A small CTC audio transcriber, trained from scratch.
Training: adamw at rate 0.0041, 8800 steps, batches of 128.
Rows from block 6, named by matrix and row number. Each number is 50 + 10 x the weight over the matrix's rms, rounded and kept within 0 to 99. All counts start at 0.
# mid20: scale 3 width-5 conv, dilation 2 (model.blocks.6.mid.2.0.weight, 48x48x5), inputs 0-11, a 5 kernel for each
mid20.24:57 45 54 36 40 49 48 49 49 57 35 49 29 60 39 58 71 49 44 45 58 41 43 15 53 44 53 50 43 47 49 61 58 63 54 56 33 56 37 52 50 09 50 37 51 43 49 50 54 47 57 57 53 47 59 54 47 43 47 49
mid20.25:38 45 39 36 30 44 25 27 48 53 61 35 44 60 54 50 59 44 40 47 44 52 48 40 50 58 30 51 43 52 57 42 50 57 62 59 53 46 44 44 41 46 69 45 51 44 12 46 38 59 55 63 50 51 58 58 36 49 53 49
mid20.26:45 29 35 47 39 50 49 56 42 33 44 39 34 33 55 44 30 45 43 38 49 53 56 53 56 47 50 58 54 44 54 52 36 40 54 66 62 53 36 36 50 40 48 54 46 44 32 29 46 43 49 60 59 42 51 43 59 45 39 62
mid20.27:51 41 52 46 49 44 71 63 55 65 35 53 36 37 44 36 55 58 45 30 59 31 31 43 25 60 65 53 57 50 45 63 42 47 43 41 00 53 46 42 56 49 45 56 35 45 45 29 49 43 53 56 46 58 41 40 46 43 44 49
mid20.28:53 49 42 39 51 50 37 50 66 54 58 52 59 47 45 37 46 37 32 51 44 50 44 52 51 60 48 54 43 51 48 58 49 66 53 48 53 45 56 61 51 54 50 38 54 50 57 47 52 38 51 42 48 62 54 53 42 44 51 49
mid20.29:60 36 41 26 34 48 36 23 31 31 41 51 52 59 47 51 57 42 42 34 54 49 48 45 45 48 38 43 39 35 40 47 48 60 60 50 44 50 46 48 51 32 43 56 47 70 64 46 62 54 61 58 52 40 59 62 66 45 47 46
mid20.30:49 39 46 64 32 52 65 47 57 40 59 32 43 39 67 60 64 62 34 57 55 49 45 54 64 44 70 51 53 57 47 48 36 37 53 51 45 41 33 51 48 46 42 55 54 50 56 54 29 54 63 47 50 43 45 45 49 42 48 63
mid20.31:60 58 63 51 38 49 54 48 40 35 36 63 54 37 57 40 29 44 63 62 55 47 35 55 59 39 59 59 38 48 52 55 30 56 53 70 60 60 53 48 47 56 47 43 48 44 42 44 52 47 55 50 39 55 54 53 46 53 41 44
mid20.32:55 37 45 56 51 47 49 49 50 49 53 45 48 77 43 41 48 44 49 43 56 40 49 38 42 54 52 50 66 46 51 44 55 47 58 48 58 64 31 43 43 43 65 53 52 61 31 61 35 53 47 53 56 53 59 54 51 53 58 49
mid20.33:52 38 51 70 46 43 37 37 58 44 51 45 51 42 23 45 39 25 38 59 52 43 51 42 53 45 23 49 46 58 49 60 62 66 56 53 41 50 51 55 58 50 55 46 42 50 47 42 50 55 39 32 50 35 52 56 53 41 30 44
mid20.34:52 31 42 41 41 49 30 50 47 58 50 46 42 51 64 55 58 53 47 59 48 41 47 45 53 41 41 37 44 56 56 61 41 37 42 46 45 44 69 47 61 61 57 49 47 39 35 44 50 54 45 23 41 32 44 56 69 51 34 40
mid20.35:56 66 44 35 26 52 65 45 61 53 50 29 31 70 57 55 32 39 55 54 46 46 45 53 44 53 55 50 52 46 64 60 46 49 44 33 60 55 42 45 52 52 59 34 54 48 24 49 54 51 57 36 43 36 34 60 57 65 55 43
mid20.36:48 58 56 50 52 53 40 68 36 57 51 45 38 43 54 51 40 54 62 56 41 31 47 48 43 64 52 43 40 50 56 41 47 53 54 63 32 54 63 51 65 58 44 43 56 42 65 08 58 55 49 56 55 36 53 49 65 63 59 57
mid20.37:51 49 51 41 37 55 49 44 99 34 42 53 45 70 27 46 51 38 48 50 48 55 47 23 52 57 43 58 57 48 45 66 49 54 52 56 77 58 33 57 41 47 54 47 51 58 38 59 23 57 56 47 38 54 53 57 54 37 46 51
mid20.38:29 39 58 63 58 53 24 54 34 54 37 60 50 61 48 44 44 34 69 55 46 43 37 48 48 37 48 48 49 45 54 28 45 54 33 43 40 49 55 47 63 67 42 62 52 53 52 38 49 46 53 81 49 41 30 35 55 50 59 49
mid20.39:41 49 48 38 41 58 60 52 45 48 45 40 32 35 38 52 35 43 51 62 44 42 45 49 54 50 36 41 29 35 47 41 57 66 64 48 56 39 41 52 55 76 49 50 44 47 44 41 32 59 37 48 62 45 47 52 43 57 74 42
mid20.40:49 56 41 49 53 64 70 63 62 63 61 45 54 53 40 54 31 48 70 48 46 53 55 40 46 26 48 74 60 52 55 36 40 48 40 46 48 45 16 37 54 63 39 38 53 57 47 61 30 43 50 52 50 46 48 42 43 57 64 45
mid20.41:47 43 49 59 46 40 45 35 39 33 53 51 43 29 45 44 54 54 41 58 55 52 47 48 53 53 63 50 31 53 44 47 49 58 57 38 41 49 40 47 61 57 63 45 55 55 37 37 52 52 63 78 60 64 67 51 54 55 53 54
mid20.42:53 26 54 59 43 53 64 46 33 57 49 66 63 52 77 35 60 39 24 54 48 40 37 58 41 34 52 47 51 58 44 59 52 64 60 47 34 52 54 69 50 20 48 39 37 61 34 39 57 49 54 57 55 49 47 54 72 71 61 51
mid20.43:40 38 57 55 37 56 53 40 53 20 40 47 50 41 55 58 72 47 32 47 49 33 54 58 51 54 42 43 43 61 58 51 51 58 60 56 56 55 46 67 49 73 51 54 51 64 58 51 29 63 49 62 59 51 50 46 46 50 51 54
mid20.44:59 36 45 47 49 50 45 47 58 62 54 72 59 58 57 64 48 36 56 70 57 54 55 57 54 47 47 44 46 47 56 44 40 50 58 52 29 49 51 47 45 35 48 45 59 52 63 47 34 51 47 44 34 50 53 64 49 50 73 48
mid20.45:37 35 47 41 60 60 50 46 46 50 58 53 60 52 44 59 51 41 36 50 42 47 50 55 50 53 36 59 42 55 53 55 45 49 53 60 68 47 47 46 45 50 47 53 50 45 37 55 14 45 44 44 50 53 53 50 45 64 74 71
mid20.46:52 31 52 51 50 42 66 35 47 50 34 70 40 44 53 54 55 55 44 52 57 00 52 40 50 58 49 46 49 48 41 37 49 55 52 46 33 46 52 50 55 18 55 50 50 52 47 49 48 50 50 51 51 49 48 42 55 53 42 47
mid20.47:47 50 61 55 39 51 37 41 41 52 62 70 43 45 58 51 56 53 43 41 52 53 52 28 52 35 45 42 49 47 58 78 43 29 39 45 39 57 50 49 46 32 52 52 57 60 61 24 55 45 50 60 42 39 44 58 62 52 57 61