A small CTC audio transcriber, trained from scratch.
Model: depths [9], widths [192].
Training: adamw at rate 0.0041, batches of 128.
Data: trained on read English sentences (LibriTTS-R), 15625 training examples, 72.1 epochs.
Rows from block 6 of a small CTC audio transcriber, named by matrix and row number. Each number is 500 + 40 x the weight over its row's rms, rounded and kept within 0 to 999. All counts start at 0. Numbers have three digits each.
Before each channel's rows are labels from the 100 clips, of 14976, where the channel reaches its highest value: "loudest band" is the band of the loudest frequency at the time of the peak. Only what is clearly more common there than usual is listed. The data: read English sentences (LibriTTS-R).
# c30: last pointwise conv (model.blocks.6.c3.0.weight, 192x192x1), inputs 0-191

loudest band: 250 to 500 Hz
c30.188:508436461463446512552412514478608493502531470468527483583551619516559478499510555467450485377460469463472460563406505482553460440448525481485513483503453518528504497533467473477522510504510425463515545493514467457477453482573555469492458482489419526491457521531484463476503519464559508483481484476531502529484477431438493419547536560541527519437460529541501441539438486473532455503502504534462381532484511492444548425511469443440477430542489498485506500516463589475445550499524545518521547479505519520538464494560518482526481463479525500451496500525470514520486462523501501462

loudest band: 2000 to 4000 Hz
c30.157:524521515548516507569502555600427494543492435518528507538503541575485504558459486455544503536503488481540516510467493537532428524469499516499522473491418505448467519500514480515476546440522550506486496522519499436491518511558526473495516456511507547453485455487514469577517446495512475526494512534519523521511530506542528564433511529505497509481414454450533522479442545502515585479456439438444530501510529554544507530469474533518455544595555450499541415504485447556476466534438472499472522514469532439526451419514518585521512569350521445554406490497522497506479556463570505493

loudest band: 500 to 1000 Hz
c30.49:508543503485524524475459491459461504494468516507533559492547452527516442525543477428468424499534528515475529403498491457533450463438541461576471518497466489513462473484460433433526618476470554485509559506420595511491546489503475478488520473470475517461444428474493449534506462521499524474460545600461500473416522494496475495469594513519468519457524487555564469468493517519541444504463563461480386475502493517501471520465563514500471405471491505414443500518538507530447433507500470425507503507564472530524461464414507491470538470516550467512472509497484493548519436533547482557

loudest band: 2000 to 4000 Hz
c30.178:559546516495543494534507495469534523471471471429475486514568482506494512520522531506513483475529449509514507532496470463498455536507456502554431532519442457414502541514539576479549463456532448392505558470524452482488496524535541515499518490530566533534460493477536471504511482508511493423469475456503517468447511553497471462454510404488523522521433530463572487422487530515534523489493419491472498450544483522452498496541517415536498560490468489510479534463524481430531344522531480413495493520529497463510515533563474403513506434629550504559457569552509512475434464479494518466

loudest band: 500 to 1000 Hz
c30.86:503439551540473588464427541478480459505500537524493479520496462428526508504547501534468474471499529486503496493537563462468524449532475483587468501474475482474544442463489555494475578504448484522466561475537519566471543563388494523488448533591442523464481546514518521564484486506459434398482534512559482523486472509510513414489472527510530419460477408508535497521492529479435482466489551608496562551491516484435477629510566528456459446502462483501543505496504504576505478490431478489543511495497419503530504518489526459473561532518488451551450557486485506517477483511530476514

loudest band: 500 to 1000 Hz
c30.118:501542526568514522479436432508498545486534530473530469413420542554519375491540493493442504485499480559465318499545507471504542425533439533536503440488467543490479505516500472490530494513425470508514429438479534491457484516486490456435472452613470491464472518505559521465554561567495469516532468496543443550527484452524544475478425501431455515434510483569494476482510524523473483480510457537540589507496462435502523483503516467559500529486498498509460480496510471473541509470443469530517552481562565510503525511427519548538488496451503433467525504543487521497521486490537515467

loudest band: 250 to 500 Hz
c30.58:602554485478482494505449558551516509446503461516582511500407459554443462491524517530498505543548497488526488407518491465529522391503477504496506399557473565485493492464480575532491486457452476520473485447420501491467477530550525480402436438482500523484462501524497464495459536379416448584514557478583510467468490468484499446552531493536476509598568525488458444511508534532472496402487471542505505517463473479433492471488533510449474488558491488414475522492519439498501529480497464473484580504498488565444500529480495457531517487504553531470490519487501531517497525503496504465

loudest band: 4000 to 8000 Hz
c30.176:547537483529462453523486499506523430451463522534467490505461540459488460423523495504457485343567465450502525487471550475544531436466551515457481517519501492435509532469516447498537471475519466502438546508511526450538463490540439473424528470500481567480483470523457466466474521506425459477529472457508504387442512501510582432474407507496488477507479536538430528501509511521495517557544568434436534502545537526464465474518545470540471507570474493553484448510406476559440546441474470457521487515527492524602448473491478530481510501504521471424555492445478479528476547494549516483

loudest band: 500 to 1000 Hz
c30.30:526518515537510416540434493564513512539504549516535529486420482568453338486497496496475542457504516499507473516506479450505519502474353504476486445449458585494491529538518505544503506503456469532473495538490478445485557563519475484570509444479502518443429468462536485500478522494500497506520478516561523526494532484560451458516518506494502475529563493477521413484483509496552446424485516492526521496483455464448468558451605464529490478485416487513515525506490505497445533464506469468535531520611496531464483455446485521480436510414498432502472455537479502453465568455427535465

loudest band: 2000 to 4000 Hz
c30.137:525488549536530488422478558539489508549479555531492434604467546555506521489518589536528486500572509542411490473487501498544550472504448509477509429507472440519518513474502521467493491532448456496486477506498560513499457543510484470446493434409504577516423537516428480452496487523446611503470518502539517433430488516502515491534442481430481531424498438572577534517485507482488448439431481450537458464451480434475450491520507486440515508473534486501460530482496469500471485433515461483497547517534545489485462488429515495430494510557476442429511427490508439540430558489530498481

loudest band: 1000 to 2000 Hz; 2000 to 4000 Hz
c30.28:534411488566520483540474492471453471477535512520522428497508472518530541482506484497562490566514459573496509441477501516504483393499482445515516465451504452458525565447506437436521502477546578532469540485466553506509518490413413432465550448506394564496474502465461523587516482568398522495482536522461482467552544473500550494528496499496491531574434512473484536458466492549533562469498564455458485532455446538573552450498529485507510495568477599523490569488503479458479474545527483546500473520497500479488528494559499494509477539545485412480533519505546568542476495513481520435

loudest band: 500 to 1000 Hz
c30.163:536496519569476473501519539514469502484599425469568439480440500555569498537528495623484498477514437518480398601401503499415518526541512453541435524496524542522510494487495493485506445499583459488482477508516512489525524421473476501492449443490452580544432534522495503421494542503529450486529483460489535444494539526468453452521486436420527472531482493554491495514498505595500481513492489524552510487508459521509509472530531526573530516495515495462448562475556424483529517510497520418464446543462562515555537497524529479511440443511485495490512469488413457521487458462452472480

loudest band: 500 to 1000 Hz
c30.56:565517556461511498452469523510480477472492452455485562522500537588507521556570511478475522517510543429476509488487566459517571525502488491513528494512483405554512491477498594443549549545428496411615512523497561518485438544521565498534442475497481489472514504492573509520576513477498464465499490542515512453518515538428512459509441488498514524468458458471444491484512519460525499477462478598501481500523532459488549413517448474509474398556498455517490526535456532460535532451520515517476447509476463480493498601497485418537507489413513550515432428427500465484488500419521498493

loudest band: 2000 to 4000 Hz
c30.26:557481454528449531539547529499509484491501523482467513482479482508527505460538464475501514581578507499496585493487471483505481494622442495458412517562406558518506504559512463511519528558538491493552530483507475478586481568501533503503581556501516440484502587492495538497478465464498501511424505519478461467560488491530444517525414493454512523419492493473526490514510577509551511470539510561489540528500496494487502499511482548510515506543543579481438478486477480557425568551503494580450497483513484394566488493524461513544511494423578451533399556482520544443468488482498430526

loudest band: 4000 to 8000 Hz
c30.152:505478526505480462520477453492527427555521502446440493507451447474498503479533467512412454499480521573441446564390564508506442471449582491400608488491497411457494453468504474453517497526598509476531547427475455551536553497516461483498499489505495514433486508483435490467497492547461558487444499443526502473475509478525447563496454536461516461451503529539505492446480495535460544441521489477514498464474515510462480472476490408465500468429563538488532476525487578530422495453457478453531512504580442558470486498478476508528527506529487530508578473570518450500512455458477544469

loudest band: 2000 to 4000 Hz
c30.136:535467483558479543458478513552464492595508478433480506501519509478499531489469496476418444512479458532536503480531456498482425522519502414534480495544566480475461468453491501541566430529525519487395535503460551479520499493511538522509465451524464517529517465500483457433480516471539452522504457535475468520566528517531491529429542480549488502454495468487438481544456463533476513488467526513485631471473516460557501465544497449384514478549534490476551539495507493482490455488419547504546498463501495528515554499410467450531574503541542478588527550478404437498457500513515397419

loudest band: 250 to 500 Hz
c30.123:504465410458487501487515452442417549515493473436476482559516482530439539467529456466493443477522486435500500509470533556518470484507475494479490386509483550507526464535517513472581508507472509466473546514505486505463518540490458480441486483542457465475474576522476523493517440452403558519406466484580497433477510532512511541515497518485532508541515581478526487508452530436511525474501501400611540458542475511487460507472485542462502531570549527545422511519457469544551511463466551524499498493503449430464513426470408495537579484471522482509460501431474547557469593480484502468

loudest band: 250 to 500 Hz
c30.122:522541484429506489533512504546437451474510511515625468461404413487567547521451490533558536551500486471554526559559457570493464474557516528495507523486555406456509489441482520521473511533522519432523510508471517532560526463490460461469510516499523488488508574535467514571443490553478499536468534478441482550553513510511488479455503481479491508445448421450552456535432530539527473440506482443570477408542457578491472512471472497456486470553510517521501467487447472518533448486527461449473589523512459510539537512518566480530547513442509473525489417523511552497427491531476475429

loudest band: 250 to 500 Hz
c30.149:528479512460485462392510526487509460511528520557485535503524465442514481524471461500465523521507490535519536517524489449488529470464546524479469528518509443467494450499500435445542605511519533486528487543543481478459528557517463425455444469531477492461500478489479496483506541557496581532446523553532500441556481464510528506518461477522529549455490508585426492454480558508501536538487409523512490482470519498495513396471559520441482525498557498509493526478458512551461485441381458528421500448588526581436603469473419455510502528530464429473451525522565499547520557435533508534

loudest band: 500 to 1000 Hz
c30.18:565441505482536461518563466547463480542510478485504520439495531560481406547609459414517511525497489435562501431535526532552472423516562438543505571490457562517545503513513504481575530506486494487518523500509470533497508437538457464462478516552474557429463479467548493407532559512528490497513498570520491561440527523512496435508608518528487510499489545472551460508478559477510509491531505537502448462547451478538560481524498494473447488603486497516557528483511444473448445439442538534508498454470527521438506498416508492542545485512452517544475387464505472485512482484491532496

loudest band: 500 to 1000 Hz
c30.184:547465472538447498369441553504481564450493513564432531493533559520509509443491453513471448458511552482495463543511471492486460523523562484476493513519527451534480532440492385522463507518480550405448460433516471538474535517507502489458474417463494477514551508478502514496495493491446471456562453508501506583458547554511444531484529488522526533556561502529535521556424464540476429537476469469472417517494489507457496439390485486513518549532509521520539490475507458451554505469498548495526462499520491582500481476449437474461556488414443480541448517473496574506462556514500536444

loudest band: 4000 to 8000 Hz
c30.31:479527509550471487493511395432465401504437466535467478478506497461500538532483521469447444466472481512518499512417478528482506562458594527564466458457475522513470477467492500527519501440433544415444425492470474519454442474511497515500489496510430547457552518515476471474545524554527488483475481481508467540468465502459515460478515419434457593463556476474431469508510449537506487471496417435500443506432504509517430461530474501510554479479484523542483467389524472555479568539487506474490515501511497474502563428472491502492545505547546391460529470496523536550448528542409484518

loudest band: 2000 to 4000 Hz
c30.179:569542506524437429439511501578527552480565402493492475542492519497522416512550490428511531542548514534527494519461506482528443433491505510551506426504467519478484503539496443512590555533505502469494518505503522468540408475513505541409523509529584493596519496545487483486507529523517528499546534512469493493490548492436443562401559501544486549513549568470488496460430506509455437468479494544476496501526431474476540477549505434494471450459519410471526459502439473477456481497534519506407445504529440504499507485456490441517465498497466461576512427460477438448523514551462499502

loudest band: 250 to 500 Hz
c30.114:517509515589423510521473459480517482491484502449504441494467464461473535545487514487450474519525442518454465540519555493421512499529500464524460548584471530505501527414496486531519536554414573482564472505539449534459479515563496539451462512555549520457545511527501533480525511554456494499412414518410488498446435465510518399449435441507514572523455511484449525495505546559449549602470457495528528457491499491460523556479456486530493512494467519535527454506513508529505500530498509512506445459401479481448508550476413467435551569412523520512500511507424483509472528502453505504

loudest band: 250 to 500 Hz; 500 to 1000 Hz
c30.24:490476560523513424485510456538425587480512489440482469541495530597428515456457489528543517481465490536490464516475559499531456488554427478474531495521524488457469530410491508491492506473519438491477507543499471523572564466553550500535429505563498507469413476483496516485466473431496415500411495482501534449442503560490476497514575540417508476459524446471481561487522529511452510497524524439436513492559538533421481487500487458529444513488523486483539513442418475557477468487522557585542584480478468461478534520519472526513467451530522488471498443498521589513415488507505571442

loudest band: 500 to 1000 Hz
c30.166:528462541451543507494470468457395413475443543442528457473509426414461499536496479564488525542517490485593577456522490480471516454528461468508494550523437583491450539554484465502503508499488466524487473495506580448465433513508480482539486543536461556523494503517421520405474489488468493483517518496547502522493519518491538449506472526540508476533509493482511504490486461500535490546499516395508543494517446473402470394537454451498536460529470444510466535495494479453484472538512534475399488497555594437499509423418518514483502525553418511494547460567529481548488557512481498491

loudest band: 250 to 500 Hz
c30.115:501553430544452523550495426537527570506531456575468394536498514492494537515459463498440546462515481478467529579509499499395479447508512447459485515527452560494460484490491495525476534500468564499479561511526474496530516484497502449455569503440477495528442531451492440546468460475467472449579456456525484501526491528531476456451491482486512504552518490449535454530486470441568516552504498573517457512546523488480506472515489574498447537422571528501533499479528481531535454576530504510488468484481449473441540452431443515443472564467468515491502500565418541591461483394452475454

loudest band: 500 to 1000 Hz
c30.41:508571484452563486442502464486519428454545564494443534477559483523409513468441554534485516468481464527455487470441492504504482438503468474528466463486526459481476501517465453469483450494548481480497550507526558503448580468435431421492484486513524572502520444528452474485460525537538497453580495486528513421477495469458535502453485505521504399515596547601466533417536441513480533478426472443519483486502520510589511444500496470463543518448543558536463468485523532510505506479411543506458469463552528492552485490435413510515471521487494419528443465475470434509478488512482491478

loudest band: 250 to 500 Hz
c30.160:443556459448473543520529494470525485444463491517530491429486511484547499493502571594493543535485531412492504477497464453475566481509555519480583477487519508452515510515516488519599518452499496530531510579545548501549466554516590565519543531391515460562516545503471523501557432539479510473469499474409515460612494478500524479559576526557510569548464536483487469535590492469570537498483471480456508585473517398551550507506443529501475516496532499469533508515476503489494500588520506560506534487430518520591480497515482522520463489525530473519520548499516525510537553496447509508

loudest band: 500 to 1000 Hz
c30.83:468594591512508352508534483487576555404507508447416446489465466568518465457471601510484459537538551517426535457555574492472544497517515499553489476545507457460534523409512552474432421525466531502469507483525455477512498491507529502557503461466513469486496469500554508453390456520513532457467528479492513506429549487481484502497492537451522472500453512503513531456531569469496534484484471452481542479470484503507482459502461555439455420504409485505517525499494475539470470459560526510483483496484458485474517526408541506533475488490474475459538514460484605489497478486477460511

loudest band: 250 to 500 Hz
c30.38:473538512528556504435474475498453464496497486544551544417466416540519507549532485484523591493563556463485495499484466481536499526487509523504510491504507416464497443473520516396525551573538468402491544465524575503559580443537504511534540492480469460505502450482547503507458474549594505547444449515549534463401537463509503553514484458445516508504470557521536496438437546520528516464513546535539462505456435542507482494454461547502536515520525507478433434515470492481449519525532492525502491519475522557552481478531500595443532561443480476485451546489457497431523498529615488486

loudest band: 500 to 1000 Hz
c30.154:528579526491424495539407539440460529439530520475525525533468515523506460491516484544469452473534451513368423521450478503416569497503424495536515461515505523458481495540495487393513552519509503509472436495533473560463545492492413536516481560495522521535418489497443529441532503560418461458480480468567492443490527481494447473453500432495524488567522554596487477517485450611500515484466501476510465481496479479499474503537495509513485513539490523521497491485506439467452542541472486478473446528478586491566540482500496532580518434458442528521500470442520471481425533480509535492

loudest band: 250 to 500 Hz
c30.35:509518509515513505510510505530513446468473540551515475491562496481500449493488488490453490529499463480512578580438506475506481510517507501535466421520554521455466498459515392484476543493495530503464584503468474515472498466562459445490432502415488507446503525520441504469528503562481507559457499526518481535473511497527475473518526473453496503488451536504508499395521519501517527460530456476484504507401418468528521439522563433455383544501420482465519489473477403535474346494502444472499542517489500522476541483601548415424516458538481466547508510513574529488501540459551527480

loudest band: 1000 to 2000 Hz
c30.173:530557436549440455487479445451471456432553569435553563461436487459554468494504502476458555497530546538536524547546485582506533493584435467488501426508484508472486521466469519437478475552558573483490515515452467465497481574481505504562461511518521483516473490487469466555411499475545511461538456519537501461507437441477516463524480510547508507494460415546424575477554478607500521468538480585531512465524552503531486548459560540515446472533513496509490498445509503454503472559471498565460573512489503549500432510519487483490524553453499549492479503516521528545408501506429443496

loudest band: 2000 to 4000 Hz
c30.15:501455498492529496482546534519538487520535454516460496479522538513545493473466471454469511502598477530511446505444436401456515478485497515508521482495477438593480543493526510466434518520520475435489540498499483494526533449441494457476540492517438420450507481469508519463479491495546449463508506507475469477489551485382558487454520478509466546461476506584478416539553530511437471544433498491538496514482446521455496448494470508492545445470517438480487456476507547564499565484469549549483537493502512541479568519488501512483490500491425545456541346420508414476412543500488414560

loudest band: 2000 to 4000 Hz
c30.165:475568565458542516511480515423508484515572580520495496477449528545475452491494535459440431542498454507492507406541506537563567416485548500465432487481436546486448500531472530539490446437457424489528501452481527476430508494503543501514462441541510543477463517491497491514470512528535447474526555556500488581510553505492472493533481466514457453473510495563533506561457610497469464495528527520512479452477507547552432382477535490536493512508425458474463557452526526477595486508512501467515483514537489480483472475435483520475527527509411502487540511454463571458456490567592511477

loudest band: 250 to 500 Hz
c30.105:518452511493598475527436429506513563494527530474453539557462516533484499521517536504517524446529497540571472473497572514464499510536482514491530523503443532511508470443497498566477484464495464470466498468505472525446542538557513494496539524480485519500453547481467566538509513447479510549480515545503525471456373472481470585423435505472543520523570438457445461532529471495532525480436598463444436499508485531525546552443464537502551485565513481423564503539535495558426483523543463411502535526445580475497511439514501491523587495560564514508538499536490511569463537508484500416

loudest band: 250 to 500 Hz
c30.185:568460533467406494463491431518447448528516507545438514546510503554497451513560483519507447456482449501471484511506574531482462469485539413510469441482463511524465457478480458508480570514504560480494476498489426542486465514457463475511479450532446458537517566495459513484484465579461461445428510519507508524421531477500584550455500537479513469477458407592468453550436525505495490597488485530492506453570487486409472499414525546507541494466540491488467517505434402463486492458493495493491506510499451503534536472574452520546541493431480469508434521521455438518513513562537504431

loudest band: 500 to 1000 Hz
c30.90:554476547545543477566523498472556521524495521518536461431446453553501467573503487418521487528562432453585486452467528399572529499446550511508478577538437511503485491559520502474529560424454519506458548415534546453526531468503488502497443517530478439443520518472565507601532500455530607541456506483479523538467482524479502477502537467480507556458513473513539470477492463504517454561514460498521533466498440500470394475487521438485464469434498504571542617493537523468546472467435499464518490498476471491484536472453505498476506482501471446511516428519436507473474520494521522535

loudest band: 2000 to 4000 Hz
c30.116:463507524582493507394516526496535564479529550489432501481457406534471559457451430492516492559506511458472456511496494489475506490513485525516534516532475460469548534520492560397481515470565546501527466446510538471463455502530408509509551530509557434501517481440530511454478444526435519548447470491467504478478512483463465520476436506455500450493533442563499526472558483542538491390533488513525536462450490523507469445539524520427592520485417517493454485379525479521544482458497456462523515490480485424490514486573527577540523455447501430542536530490482517467499453486513434472

loudest band: 2000 to 4000 Hz
c30.57:463576492453354533520512517416427524473445500513496513479502526519434511462412474505521524578486482455515502568487484526503515541480491458506439498485439479442497494530462505463501534478511518463452557471573494476501462472478465492464507509496497474516459429535527522532564540509512496383524514431482497573468537519470429483579510518454516466478494514512437546470470535465462391517479504516503498506540555572539538477551582447504438435495463481547546447472498451506513506446457555499505446499439426491454480449505441501501517465467476502472504560485406517480518452555469511469

loudest band: 500 to 1000 Hz
c30.67:387544550505518575408482553528471534466484529493369565469463485512473542505437461545601494534534471505536509479495502478474536565518516480439479436511447443506473496500505515498438520479519496502499537508477534486471487579496476470562461469474478509455491446498448510513567498474463500517507459493491511487527442522486539520538473529497479407495531489472488479590461562532461503500502504459496557501518467563556440418499440531441471530553460422389531440513513496487621484509439445527467495472478471494455465531544464496546501458504509439464505537491552560467515525533523501480

loudest band: 500 to 1000 Hz
c30.39:501465524554501495476515491475506384535488478411544467502483584570520476477427588521527432456509494517489475508424572525422555500489491492437492552461431479503497451492500589562509509414573504517454439505513523528472552568495479472509522420497541504498545484454514539466548517479508492510479442465486495476548508538494557501482522489434508455580429489520523510513467520553459499473472528521417545509489483478512473576475547514451601537508519543510481553486514404488512523520501506472448552469503454476516474486489557454509529523503539504541386449477468443441470547532494514508

loudest band: 2000 to 4000 Hz
c30.130:483512569508418504514532531504443496493528454501451506413464455574453474469529480438510437534517476429510460497511518475438541532490555501478503519492476534503459441543505496516461436441414505450555502504450512430470502525480502498493582436449474486482474426526508444512483533513521426449475515514526529551526512510505569481494502492474493534479540553482486535494506507419542471478486496565439466488483506539552430470515567502528484473458547468428498398499456487503505544459521552483480521506454383561536454556479464532503595497490574471464502538525443537389511465554538485460

loudest band: 500 to 1000 Hz
c30.10:480450534423515539524498463496537461453489575545546405524460495470474482508493469415438401413481539570537528442413470541486515431517503498434535492485514380510521531486478528571503511564488462480471487447503536579455477517520481510447460503461488464515503424534506511530507510424543448495556489475445483509490520527469471471492405524509499449511494451486540564538505505518556510450535501513507537540528478502555473539525517504595587519513471504533446528467544519428473525461555521493487488448565500454513515503527510571552570447465549555520483501506531541495531547497552530506

loudest band: 250 to 500 Hz
c30.44:422583489519380520418445441472500449523394512474509444469503426453548549571523434444428495522532493455508427512508523460456520447503526446499531467553519473491485507483523500560530533552512509504501491511523501557513478455536453541521551485494555510492513492522517497477531476524538489507466526461549501448544541502488557526495384464520511484556534544504524441562613464514473491529469546450483540503446465521500541427433435468493412533458539495479519427478488505524571501478527498462506445503492497472544549563487472521566491467490505522461498460541440497474451538545541504532

loudest band: 2000 to 4000 Hz
c30.59:493554519544512565515502541566466521543484551483443529519392515511547496435524476475515534510486555504543517471472527483456559543467543561530491444461483517454478502448479542522472521477467576473469406433459476488515406540505484432563543512525497547461467451530470492523492543472508448524530508519507525473537551459453476477443513471564517486524472526438589509530540501554530539502487522500566418519521473456543456557477415482487542484471509433594535470478485474541441449541488537466563534517491509541458478495474498454461481511460496564546532461454468548463446488602425457537